Rows from block 3, named by matrix and row number. Rows with one number belong to one neuron. Each number is 50 + 10 x the weight over its row's rms, rounded and kept within 0 to 99. All counts start at 0. After the name is the row's rms in percent of the matrix's.
# gate: MLP gate (model.blocks.3.mlp.gate.weight, 1024x256), inputs 0-85
# fc1: MLP up (model.blocks.3.mlp.fc1.weight, 1024x256), inputs 0-85
# fc2: MLP down (model.blocks.3.mlp.fc2.weight, 256x1024, transposed), outputs 0-85
gate.787 097:42 51 53 35 55 60 53 55 48 29 47 56 68 53 51 48 62 46 49 42 57 46 55 66 48 58 59 57 65 40 47 45 66 55 51 36 59 55 58 44 45 49 39 38 64 55 60 48 45 50 44 44 51 49 64 59 47 53 53 27 39 44 43 39 49 44 58 52 49 61 66 41 41 43 67 49 49 46 67 42 69 58 52 61 42 57
fc1.787 100:57 48 44 45 46 57 51 40 53 51 60 44 56 48 62 33 36 42 49 46 59 49 61 54 62 45 46 54 51 31 57 58 46 46 31 29 32 69 68 28 47 45 48 41 36 54 39 64 62 48 65 52 43 66 36 52 48 55 49 43 48 50 56 47 38 57 45 52 50 48 50 37 41 64 28 44 43 52 58 48 31 54 49 58 39 65
fc2.787 104:49 40 58 57 49 58 44 47 49 57 45 65 66 48 65 44 53 39 44 53 47 32 46 46 47 53 74 51 55 44 44 44 53 65 51 58 55 44 56 55 60 63 64 43 53 50 43 43 38 40 60 43 67 47 51 60 44 49 50 66 44 48 63 47 55 53 61 60 56 51 60 46 59 57 42 54 52 48 45 35 72 56 41 70 56 40
gate.788 105:49 67 66 41 55 45 61 49 48 33 52 50 55 53 66 41 52 62 54 51 54 42 34 56 50 36 51 46 49 52 47 41 54 45 53 50 45 44 66 41 44 55 46 53 52 61 51 45 48 43 48 64 49 50 50 36 34 54 17 65 59 60 33 67 72 50 55 55 54 52 60 34 58 47 64 52 56 61 50 45 39 62 46 73 62 48
fc1.788 104:36 61 40 69 60 51 36 36 67 75 56 57 59 73 50 35 46 46 43 54 41 51 51 52 51 61 60 41 57 55 52 57 66 57 56 33 52 57 42 62 44 45 37 40 50 72 40 64 27 48 71 55 50 44 50 58 39 48 54 68 48 54 43 50 43 57 26 47 50 51 60 39 45 43 53 43 56 48 34 44 55 59 58 55 74 47
fc2.788 098:23 61 48 58 56 42 32 46 49 56 59 47 72 88 58 49 44 50 42 55 46 47 42 47 25 50 53 48 61 54 70 61 54 40 42 45 52 40 47 59 45 43 62 54 50 60 62 49 55 70 62 37 42 47 52 60 37 52 49 53 34 35 44 43 48 52 35 51 54 66 60 65 58 35 48 50 59 55 30 46 55 54 56 51 49 54
gate.789 106:44 55 48 55 44 56 43 45 29 60 53 39 43 43 52 62 56 59 41 42 47 55 64 57 47 63 51 56 48 42 36 48 75 34 59 51 55 58 33 64 36 44 67 42 30 53 56 50 52 57 35 28 57 34 48 67 49 49 45 50 54 43 75 63 37 47 40 38 52 52 47 47 57 47 51 59 47 61 63 38 48 49 42 49 50 46
fc1.789 107:58 46 54 49 48 57 37 41 43 56 36 49 54 50 46 55 70 56 60 62 59 55 48 45 66 34 53 37 63 55 38 49 56 39 42 43 55 47 46 43 45 46 46 48 48 34 45 55 48 36 43 57 58 46 36 61 55 58 52 53 23 38 32 55 51 56 57 45 35 59 51 53 48 36 55 34 45 43 53 36 54 63 72 55 51 59
fc2.789 104:40 70 59 43 42 57 38 57 56 65 52 51 52 51 33 68 56 63 53 54 47 56 42 43 47 36 66 46 59 52 32 50 36 43 48 44 66 56 59 55 70 64 52 65 66 42 52 54 48 46 47 52 51 45 56 43 58 59 53 39 80 56 47 42 44 51 35 56 47 45 47 46 46 43 37 46 59 49 35 35 39 49 39 32 43 43
gate.790 098:35 46 38 39 45 38 56 38 36 54 61 46 64 51 38 46 33 53 51 68 45 57 61 54 49 65 45 61 52 58 43 57 28 56 40 46 48 43 54 57 54 56 44 42 62 59 36 37 58 48 70 33 59 46 47 69 52 32 57 42 64 55 56 53 49 48 58 40 47 60 55 38 53 50 40 44 33 64 44 56 43 60 53 44 41 36
fc1.790 099:37 66 54 52 51 63 47 68 48 52 47 42 62 59 33 47 45 48 56 62 35 52 52 79 37 56 56 49 49 52 50 46 55 41 46 58 61 65 40 49 44 50 42 61 43 51 59 33 64 67 29 50 50 82 44 37 36 59 65 24 46 33 46 49 34 41 46 63 38 69 42 47 29 47 51 50 15 50 40 37 43 32 39 43 59 54
fc2.790 103:50 40 47 42 62 50 38 28 37 49 31 47 58 41 52 45 34 35 61 61 37 69 46 48 51 68 30 54 57 54 57 45 49 51 46 43 43 54 53 53 35 50 45 46 59 52 49 47 50 38 41 70 39 43 31 59 59 44 49 43 52 46 43 51 50 31 68 47 46 62 36 47 71 55 46 66 31 53 44 51 70 49 54 48 42 59
gate.791 098:57 53 62 44 42 44 45 43 43 57 44 37 70 39 37 59 52 45 66 51 47 55 40 69 44 46 49 53 60 55 57 62 49 40 71 40 32 67 48 27 53 49 45 63 60 49 44 53 39 29 71 47 55 62 46 50 59 42 76 53 46 39 31 57 47 39 48 49 38 67 53 52 27 40 54 63 49 42 39 43 62 44 52 58 45 38
fc1.791 095:66 33 47 64 57 44 36 60 56 40 59 39 54 53 38 45 42 42 42 57 41 58 55 58 30 57 51 59 55 56 59 33 40 55 53 53 52 67 33 42 65 45 54 59 58 36 66 58 63 41 54 47 67 52 58 53 48 48 60 41 34 49 44 60 37 47 60 46 51 59 61 45 50 69 48 41 51 56 59 37 68 44 61 54 56 37
fc2.791 094:39 55 43 50 64 45 50 70 36 47 48 59 40 46 59 38 43 42 59 48 35 47 36 34 45 40 44 54 36 57 51 44 45 50 25 56 53 35 74 52 46 56 38 42 41 56 55 41 73 55 51 32 51 50 54 70 40 49 42 50 50 66 59 73 53 39 68 34 56 58 55 29 41 69 50 56 51 57 70 52 35 64 39 51 67 61
gate.792 092:61 42 53 53 43 44 39 54 58 40 54 51 80 53 56 62 56 64 32 36 53 43 59 58 56 51 56 51 52 53 51 58 50 43 64 49 38 28 44 46 34 41 36 60 52 47 51 51 58 54 60 32 57 53 62 51 54 46 52 64 50 25 44 64 37 64 62 51 38 54 48 30 52 43 56 41 31 39 47 26 54 57 46 50 47 54
fc1.792 095:57 39 61 51 60 40 47 49 54 46 40 58 47 55 63 39 48 30 59 51 56 51 37 55 40 55 47 34 56 49 48 43 60 60 47 59 60 54 44 56 48 62 55 60 58 44 48 66 54 52 44 56 52 46 55 55 62 65 46 62 37 71 59 53 78 42 40 52 42 50 70 62 43 52 38 38 48 58 67 73 37 46 47 47 40 48
fc2.792 104:46 56 53 45 46 56 46 33 36 51 56 41 47 49 56 50 45 65 55 58 43 39 60 31 65 55 59 49 51 62 51 65 50 46 44 41 51 47 89 51 58 36 53 43 46 47 48 51 41 54 42 56 46 46 44 39 47 14 31 65 61 32 55 42 46 68 51 60 47 43 45 55 50 56 62 54 45 41 45 53 85 60 30 50 65 75
gate.793 102:50 52 39 48 42 38 47 49 64 60 24 16 52 44 62 48 54 38 50 58 51 42 40 45 46 46 44 51 42 61 56 48 62 58 65 52 36 33 52 72 53 55 67 32 45 62 54 64 52 48 37 56 34 54 54 59 48 56 60 54 48 61 36 44 48 54 59 55 55 31 44 44 46 54 69 60 52 55 58 63 55 68 42 51 63 53
fc1.793 104:25 41 47 34 53 43 64 37 51 35 40 49 52 30 50 57 52 40 60 60 35 49 40 46 55 49 76 43 44 48 49 70 51 41 39 34 38 71 54 37 54 57 52 47 49 56 51 57 65 58 56 39 54 65 39 48 46 29 43 67 64 56 59 36 51 55 42 53 58 59 43 40 47 44 41 41 52 56 40 34 48 55 50 52 45 71
fc2.793 100:61 44 64 34 48 45 27 77 53 72 57 37 64 49 56 48 58 63 55 55 55 52 47 29 40 58 48 32 63 57 44 51 40 41 37 55 35 68 42 44 62 37 47 64 45 44 56 68 56 51 67 72 69 29 63 50 52 76 41 58 49 38 59 56 51 34 38 57 27 54 49 47 53 49 74 57 39 47 62 44 41 54 42 52 53 42
gate.794 092:19 39 59 64 36 36 52 61 59 40 54 41 43 45 42 57 63 60 70 33 50 61 57 44 60 68 46 46 48 48 54 57 51 57 63 46 56 63 40 43 42 23 44 61 43 58 62 61 35 71 30 76 55 46 44 46 27 56 54 51 52 41 45 47 43 49 38 56 50 49 65 50 52 48 44 69 46 63 50 60 47 55 54 49 39 60
fc1.794 098:43 58 44 47 38 55 66 57 47 48 51 45 52 44 61 39 49 55 64 53 45 58 61 34 39 74 44 49 61 50 44 41 49 74 54 58 61 51 38 36 65 45 34 60 45 45 61 41 58 53 54 61 57 53 55 55 43 37 43 45 49 32 26 53 42 42 53 53 61 31 50 41 60 47 60 42 58 52 53 47 61 64 52 41 47 64
fc2.794 100:59 48 49 48 65 45 51 56 49 49 35 45 60 65 43 53 41 44 48 59 60 61 50 52 27 26 59 62 52 56 51 43 64 38 57 48 60 45 46 48 44 55 46 34 48 41 61 56 44 45 59 36 52 40 53 38 49 57 52 58 40 39 53 48 40 36 38 42 53 44 57 43 42 57 61 42 64 46 46 31 52 41 51 44 53 38
gate.795 102:45 44 55 44 54 58 60 39 47 49 39 71 60 37 42 34 51 46 52 51 62 48 42 36 43 53 52 60 54 53 43 60 51 60 56 65 50 45 70 42 43 40 49 50 49 42 41 61 35 38 59 57 43 56 32 54 47 65 57 53 65 45 27 47 35 52 30 47 35 38 66 56 57 49 35 51 51 56 58 40 46 37 45 34 49 41
fc1.795 097:48 31 45 49 62 53 54 50 49 55 51 34 54 62 36 58 48 56 52 48 47 48 43 48 57 41 36 61 53 44 51 52 72 62 61 41 47 41 44 63 50 61 34 62 45 46 64 57 50 70 69 47 46 39 49 53 54 23 55 34 62 43 66 70 41 54 49 41 32 54 80 57 38 62 41 56 49 28 52 53 61 46 45 47 54 46
fc2.795 096:43 57 52 49 48 41 53 41 57 37 38 45 40 45 44 34 66 57 55 49 54 65 68 50 56 30 50 82 57 63 50 54 38 58 45 42 49 44 49 65 35 39 59 58 47 55 42 43 41 55 40 67 49 54 53 54 61 56 57 68 60 57 56 48 49 43 50 76 51 47 54 80 72 39 40 57 55 42 55 45 44 48 44 67 52 53
gate.796 106:55 58 63 41 57 53 50 38 57 43 55 49 52 65 55 41 46 42 56 61 70 40 45 51 53 64 54 64 54 43 43 59 35 35 61 49 57 41 51 59 52 46 56 47 57 67 47 56 47 71 62 51 41 58 50 62 46 40 41 55 60 67 57 43 35 26 61 66 57 51 32 58 65 60 40 54 45 46 64 42 41 47 49 51 43 54
fc1.796 099:43 56 54 46 45 47 58 46 47 61 67 45 45 44 66 51 62 45 45 58 64 45 42 53 44 57 42 54 47 41 34 42 44 45 47 39 54 53 66 46 38 62 32 74 62 54 53 48 49 40 47 64 57 51 47 57 50 27 54 39 64 48 56 55 50 33 49 61 56 57 36 44 38 53 48 46 48 43 60 48 54 48 40 42 49 48
fc2.796 102:51 38 41 53 56 50 47 54 32 38 60 48 31 41 46 46 46 44 38 44 50 48 38 68 40 47 48 46 53 45 54 48 45 29 53 46 45 30 66 51 48 40 62 59 53 41 60 39 40 41 49 40 32 40 31 29 64 37 66 37 38 60 30 55 61 59 46 32 47 43 27 46 49 39 46 51 43 74 55 80 46 59 42 30 34 44
gate.797 104:26 31 39 45 42 52 35 61 48 61 43 39 35 45 50 35 55 67 46 55 28 66 72 34 38 55 61 51 64 58 36 38 50 71 43 35 54 44 33 45 46 45 62 44 53 77 47 40 51 48 63 44 48 61 43 42 52 49 53 51 59 51 53 55 45 63 74 71 52 52 50 55 54 39 52 42 55 50 61 70 50 68 55 56 33 44
fc1.797 102:36 47 59 43 52 53 56 57 56 58 49 36 58 65 52 53 38 39 52 44 62 63 51 79 53 40 33 55 57 42 47 49 41 67 74 37 51 49 49 44 22 73 45 43 49 56 42 58 53 49 58 45 56 50 47 65 41 62 58 42 48 51 26 58 42 60 75 57 50 46 42 49 53 41 47 43 45 45 49 46 35 50 52 65 66 60
fc2.797 103:59 55 51 54 50 51 53 50 52 53 53 65 36 30 60 60 43 52 49 41 66 40 39 50 49 42 48 47 43 51 63 42 48 55 50 58 45 38 42 56 73 37 61 42 43 33 54 45 52 48 45 46 57 43 45 52 48 42 53 53 61 60 56 44 69 47 43 36 40 31 65 34 47 37 53 62 46 71 51 52 52 57 53 31 64 53
gate.798 101:60 42 57 51 69 52 44 48 40 36 52 40 51 40 25 53 26 63 53 42 49 39 52 59 51 51 55 47 51 44 42 57 43 42 59 48 54 46 34 63 70 43 52 52 59 50 45 54 62 62 30 69 69 60 54 39 55 36 50 45 53 61 29 62 44 45 47 52 46 38 67 47 51 51 48 47 59 45 52 56 59 44 37 47 45 41
fc1.798 101:71 57 40 49 43 46 45 66 50 72 31 61 39 43 51 63 60 28 51 53 31 56 48 39 67 50 55 40 27 50 34 36 54 42 53 44 57 52 45 59 66 37 63 52 67 29 60 41 50 49 60 34 56 49 46 33 32 54 44 33 51 43 71 28 63 37 37 36 48 41 53 46 46 67 44 48 55 66 57 61 57 50 51 63 55 50
fc2.798 107:46 53 47 48 61 47 61 52 36 51 66 52 39 46 38 49 36 55 56 42 49 50 42 57 44 53 64 55 58 42 58 59 44 56 58 45 60 36 77 54 48 47 60 55 56 39 44 64 54 48 45 56 29 40 38 45 50 51 52 43 35 50 48 41 57 57 51 66 48 41 66 40 43 38 37 37 47 43 38 45 58 45 24 53 53 58