{
  "horizontal_flip": true,
  "vocab_size": 65,
  "eps": 1e-08,
  "max_precond_dim": 1536
}
Rows from block 3 of a small autoregressive pixel model, named by matrix and row number. Rows with one number belong to one neuron. Each number is 200 + 20 x the weight over its row's rms, rounded and kept within 0 to 999. All counts start at 0. After the name is the row's rms in percent of the matrix's.
Before each neuron's rows are labels from the 100 images, of 14976, where the neuron reaches its largest size: "strongest on" is what is common among them. Only what is clearly more common there than usual is listed. The data: photos of plants and fungi (iNaturalist).
# gate: MLP gate (model.blocks.3.mlp.gate.weight, 1024x256), inputs 86-171
# fc1: MLP up (model.blocks.3.mlp.fc1.weight, 1024x256), inputs 86-171
# fc2: MLP down (model.blocks.3.mlp.fc2.weight, 256x1024, transposed), outputs 86-171

strongest on: class Liliopsida
gate.545,106,190,221,207,175,179,222,186,192,245,192,223,208,221,204,190,231,186,214,187,167,181,187,181,230,169,191,206,226,206,199,191,208,188,184,225,231,212,242,194,190,199,199,207,196,238,205,222,226,231,203,173,244,191,225,189,197,228,188,207,202,207,213,202,207,216,208,205,238,194,190,222,233,179,208,191,202,199,230,191,214,188,213,228,182,215,200
fc1.545,106,211,203,172,205,197,184,211,179,195,195,212,220,242,180,216,179,220,195,187,190,202,194,204,222,206,208,163,209,196,197,239,205,221,214,207,192,200,226,189,202,192,219,186,191,231,225,204,182,212,227,199,202,182,213,213,199,187,201,215,184,193,195,184,177,190,184,209,214,147,166,203,228,199,208,207,219,176,222,215,168,203,172,182,193,193,244
fc2.545,101,193,187,216,208,185,205,200,220,220,234,208,170,199,228,210,197,217,213,206,173,208,155,200,242,183,219,190,198,215,205,198,180,199,188,222,198,183,215,193,240,182,214,212,193,176,237,224,219,193,236,191,219,226,183,187,189,196,180,183,198,175,186,178,187,210,219,199,203,152,202,189,201,230,223,185,202,161,217,218,186,192,183,217,181,204,183

strongest on: order Caryophyllales; family: Cactaceae
gate.587,098,179,202,212,178,205,177,230,223,199,181,175,143,197,214,233,219,228,180,215,207,198,195,203,169,204,183,238,224,177,145,248,180,209,224,249,207,183,204,180,174,142,211,206,199,191,203,204,182,182,206,194,232,207,182,165,176,226,182,223,197,194,188,208,192,203,213,182,199,213,181,197,223,177,205,190,210,193,207,202,219,188,205,209,179,184,213
fc1.587,099,170,213,198,200,173,197,200,215,166,203,162,192,214,206,198,187,186,248,225,233,197,223,181,210,254,216,218,207,195,207,216,179,180,191,221,189,194,243,192,201,156,199,213,198,192,200,221,203,205,191,188,202,213,248,195,175,170,171,226,196,214,201,172,210,206,226,182,175,211,200,199,201,176,178,216,200,152,204,202,198,206,196,190,177,194,175
fc2.587,101,215,175,187,192,218,207,195,180,203,234,208,195,211,211,182,198,181,201,205,186,218,168,197,169,220,217,198,186,202,206,165,217,187,194,169,232,183,194,191,182,163,187,197,211,200,162,162,191,199,189,215,195,208,216,204,227,168,195,195,224,230,208,199,233,211,225,238,194,217,214,214,184,199,212,189,188,196,170,216,188,204,181,207,229,180,213

strongest on: order Caryophyllales; family: Cactaceae; text has "cactus"
gate.77,096,218,184,202,170,195,164,208,201,199,187,207,202,213,200,211,217,206,212,219,181,211,170,146,214,202,260,202,225,170,204,220,191,189,258,206,181,206,197,199,206,212,212,178,190,207,190,203,196,197,194,212,207,210,212,179,197,198,205,175,185,198,188,185,171,226,217,214,189,215,210,186,226,184,212,224,201,176,187,193,157,204,183,253,221,173,197
fc1.77,097,196,197,232,229,226,191,174,184,198,196,196,204,190,201,187,211,188,236,185,172,168,190,175,213,205,214,182,189,183,160,232,202,204,174,240,196,209,188,188,264,192,241,232,205,213,243,199,217,210,202,203,211,151,226,196,206,194,237,211,186,182,180,168,207,248,207,206,195,185,211,236,205,196,221,226,243,209,177,199,211,227,220,240,196,171,222
fc2.77,095,179,200,178,195,227,211,146,213,178,198,163,200,211,173,192,216,248,214,232,196,196,175,180,220,192,204,193,222,228,207,198,193,203,193,192,181,240,217,174,225,242,189,131,183,202,187,218,175,182,196,229,200,175,226,192,192,186,236,207,189,203,206,177,193,220,203,204,184,220,210,182,223,201,196,230,172,173,188,210,172,208,198,227,220,206,220

strongest on: order Fagales
gate.422,109,195,197,209,220,213,239,190,212,206,212,183,233,242,220,197,193,208,184,222,219,187,190,223,158,171,213,190,190,201,189,201,212,205,226,242,153,199,200,192,181,243,180,181,198,207,194,200,205,181,213,222,232,221,189,237,182,212,213,190,204,167,173,178,227,215,226,210,209,223,196,175,190,185,249,174,210,157,192,212,205,196,215,199,213,179,201
fc1.422,097,215,189,198,215,196,205,178,147,177,198,219,213,186,167,202,163,208,205,162,194,183,179,200,235,207,217,203,214,254,224,195,233,173,188,212,220,175,214,195,178,206,205,212,213,193,209,200,219,195,219,180,227,203,231,190,227,185,213,210,175,202,210,224,199,195,171,174,229,185,206,194,207,188,195,209,215,203,157,212,196,204,184,186,164,209,210
fc2.422,092,188,196,215,223,225,253,189,180,179,183,154,205,201,176,180,183,187,211,212,206,197,190,166,222,207,215,227,207,186,188,145,194,176,198,185,194,238,174,225,219,189,143,177,202,223,199,169,209,207,210,199,211,207,206,243,191,212,200,235,181,210,175,206,201,201,198,186,202,171,245,197,197,221,230,184,201,192,189,232,173,192,228,202,241,202,212

strongest on: order Caryophyllales; family: Cactaceae
gate.185,093,202,229,203,199,214,190,204,169,206,163,224,193,202,219,205,209,194,200,223,207,201,185,176,187,252,190,218,198,194,177,213,184,173,228,201,200,244,211,183,216,193,190,207,193,240,212,208,193,233,220,191,167,195,202,231,170,188,195,234,207,187,192,210,187,190,218,218,187,200,199,194,236,185,181,218,208,204,213,210,184,216,182,205,170,186,197
fc1.185,096,197,216,209,247,184,205,184,181,168,190,207,192,205,210,187,184,251,229,207,214,231,232,210,200,198,201,219,204,230,200,199,192,214,214,244,205,225,198,203,176,215,201,171,200,226,180,225,170,204,197,189,226,224,235,181,220,172,229,180,189,196,214,209,179,168,227,212,187,256,153,192,197,181,191,198,221,195,167,185,209,186,216,228,179,214,186
fc2.185,100,198,175,158,188,193,224,199,254,184,198,183,214,187,195,200,162,190,197,192,202,197,166,175,195,199,211,175,222,181,227,217,226,188,157,188,209,217,178,221,190,191,198,191,196,174,162,183,199,200,220,193,201,163,178,211,194,222,204,175,209,206,186,211,196,220,205,178,232,213,206,206,192,189,213,213,197,217,206,187,196,189,210,198,217,186,221

strongest on: order Caryophyllales; family: Cactaceae
gate.755,104,217,164,207,179,246,198,216,181,213,188,165,175,212,225,217,224,230,223,208,182,216,202,203,192,187,194,217,190,226,196,223,224,211,179,206,185,183,200,209,199,217,186,212,130,175,164,182,184,220,218,245,194,224,183,151,222,193,238,198,192,198,221,217,194,175,181,191,221,183,208,199,189,216,215,229,189,203,166,190,210,217,204,219,190,237,214
fc1.755,106,237,234,233,176,195,208,196,200,215,181,249,206,193,198,195,188,209,211,208,192,171,202,207,201,234,214,209,204,177,177,192,215,228,213,238,213,174,182,213,226,223,219,191,234,204,211,211,241,216,214,177,221,205,189,197,214,185,202,220,211,174,195,223,179,215,201,209,219,186,179,157,201,218,191,208,183,183,192,212,217,168,230,185,242,199,138
fc2.755,102,204,167,165,216,231,207,219,198,195,164,219,202,164,210,218,230,260,205,174,180,219,226,226,214,202,222,212,199,208,213,208,223,214,201,196,197,198,197,196,195,171,172,213,166,177,181,221,171,221,216,213,194,226,176,164,196,214,211,208,209,205,207,196,194,193,206,183,215,203,211,175,192,196,201,190,210,196,188,167,210,181,185,221,164,185,201

strongest on: order Lamiales
gate.417,102,202,235,219,189,201,206,198,200,169,194,199,219,211,196,227,183,215,218,216,200,207,185,220,192,209,231,244,196,204,203,184,211,193,171,186,173,212,199,228,190,206,181,236,207,204,186,161,180,190,178,205,227,202,207,215,200,221,209,212,183,191,226,161,180,198,203,224,200,200,187,217,250,208,179,207,199,204,222,215,242,219,247,219,209,197,165
fc1.417,098,191,182,219,181,161,219,174,183,223,209,197,191,216,214,175,188,185,219,220,198,218,192,197,178,197,194,223,173,216,211,164,204,196,195,215,196,187,170,202,209,202,173,185,179,169,198,214,233,207,181,184,205,207,192,224,173,187,234,188,197,216,202,183,187,201,198,231,197,224,180,181,179,193,202,193,186,203,206,219,207,196,202,179,206,206,170
fc2.417,096,191,187,188,183,202,200,197,215,235,197,183,179,231,179,199,248,205,224,169,184,216,173,191,206,200,182,182,191,176,143,161,221,206,153,186,199,200,225,216,164,176,149,217,184,169,209,201,189,216,191,216,213,191,200,214,203,223,243,231,215,249,188,209,198,202,200,175,224,163,184,160,176,198,202,193,205,171,184,179,180,173,220,201,209,189,210

strongest on: order Fagales
gate.653,105,182,178,210,192,193,216,198,169,225,189,203,192,203,186,224,221,209,179,206,189,211,206,190,174,187,187,183,160,217,183,228,192,216,179,199,209,214,177,174,221,202,179,184,174,232,201,211,186,213,196,195,207,231,256,225,197,195,214,190,166,215,199,231,188,234,211,198,202,194,210,170,200,221,219,186,176,194,204,222,223,208,199,169,198,171,165
fc1.653,101,215,198,178,181,205,191,186,196,169,179,164,177,186,198,187,147,208,228,175,194,204,207,213,204,163,179,217,214,192,174,175,196,199,184,207,198,191,212,183,182,180,201,199,206,173,178,179,201,234,203,198,200,202,217,234,164,236,191,158,206,216,159,177,179,186,184,148,203,199,187,191,175,185,175,208,172,223,196,169,198,220,178,228,245,226,201
fc2.653,099,200,199,179,201,227,175,212,174,194,191,163,214,244,186,210,166,204,209,241,177,190,214,212,211,209,204,207,215,194,206,198,192,164,206,190,186,203,209,187,200,200,199,216,181,189,191,201,182,204,181,210,177,202,196,180,197,220,190,197,195,195,204,185,217,196,217,195,191,197,207,200,158,199,204,178,186,244,216,202,160,200,191,180,201,213,175

strongest on: phylum Basidiomycota; class Agaricomycetes; kingdom Fungi
gate.729,101,231,225,210,222,197,207,205,195,224,164,187,220,226,213,228,196,205,203,182,188,252,199,188,192,213,160,225,250,233,240,197,191,186,221,195,198,248,190,197,186,180,208,193,190,182,204,209,210,207,178,191,204,216,204,226,207,221,192,176,197,226,197,208,199,219,168,206,198,194,207,183,210,179,229,176,221,222,197,204,205,237,208,214,203,171,185
fc1.729,101,196,226,174,249,177,214,161,173,183,216,180,171,218,196,206,187,225,204,217,222,195,168,203,191,243,230,173,204,198,214,211,217,197,216,197,188,216,214,197,199,206,227,203,179,236,235,223,215,221,136,164,242,197,194,204,191,186,176,176,233,209,202,205,203,162,211,203,194,207,233,202,209,204,187,228,235,212,209,202,201,162,184,221,159,174,203
fc2.729,099,189,218,177,222,189,198,219,211,199,169,193,233,193,189,225,205,217,215,165,207,184,193,201,158,216,233,216,187,195,185,192,234,197,194,191,191,167,186,225,216,197,185,188,161,200,228,220,170,207,138,224,202,225,182,232,198,181,174,184,204,222,182,217,171,183,233,225,201,241,194,196,226,182,193,180,211,220,170,191,160,176,189,155,188,214,182

strongest on: class Liliopsida
gate.637,102,225,166,206,187,173,166,211,210,204,222,203,197,214,199,175,188,166,230,188,171,197,248,186,197,217,208,249,208,259,227,184,229,191,211,243,209,222,192,183,175,198,199,199,170,211,194,219,181,202,193,167,190,206,206,213,212,187,179,253,191,209,207,160,189,206,185,195,182,188,221,226,201,192,200,196,174,179,207,212,211,197,204,226,186,198,202
fc1.637,101,167,207,221,199,190,182,211,215,208,195,210,196,256,175,218,185,195,204,208,213,187,200,198,203,217,233,199,247,162,201,168,205,228,185,237,181,231,208,225,178,218,203,186,169,200,217,194,206,190,197,190,208,215,217,223,164,205,142,239,188,201,198,217,200,210,192,203,202,203,225,181,203,196,188,217,180,219,214,194,173,206,211,207,178,228,206
fc2.637,099,174,207,208,213,207,172,186,181,224,214,199,185,222,169,223,206,198,194,219,195,201,205,196,190,180,214,183,200,170,211,245,239,198,166,224,180,206,185,223,215,184,207,197,218,183,192,211,209,218,192,183,224,218,208,187,172,210,205,223,179,225,233,191,214,228,156,169,194,188,254,188,219,209,200,225,222,217,198,174,200,217,192,208,166,204,190

strongest on: order Fagales
gate.68,106,174,177,174,194,201,205,231,220,203,193,174,237,230,215,211,195,168,209,199,223,196,166,181,194,185,225,208,158,207,169,256,203,235,196,182,195,207,160,193,217,243,186,210,176,238,200,185,208,204,195,187,202,186,208,169,200,220,220,199,208,191,197,207,200,189,229,199,193,187,240,174,230,240,215,195,205,175,194,188,180,196,220,179,221,178,201
fc1.68,103,180,178,191,210,189,211,194,212,199,206,180,207,205,212,180,201,199,204,230,206,197,171,179,196,192,234,185,196,182,194,223,186,229,247,167,204,224,183,190,211,200,211,182,242,239,203,195,201,194,247,217,213,176,207,194,201,194,196,198,173,202,194,196,186,212,224,201,215,192,185,181,226,197,244,164,212,194,253,181,198,192,217,195,214,162,181
fc2.68,097,206,231,211,202,197,218,161,189,211,200,222,217,185,206,195,220,171,170,216,225,224,204,172,199,241,225,200,184,222,222,191,207,218,231,200,206,216,202,206,169,240,210,156,237,181,185,185,217,218,192,180,186,191,184,205,204,174,210,220,196,220,246,214,195,188,197,181,191,188,218,206,231,172,189,169,195,178,228,193,173,212,241,216,207,167,183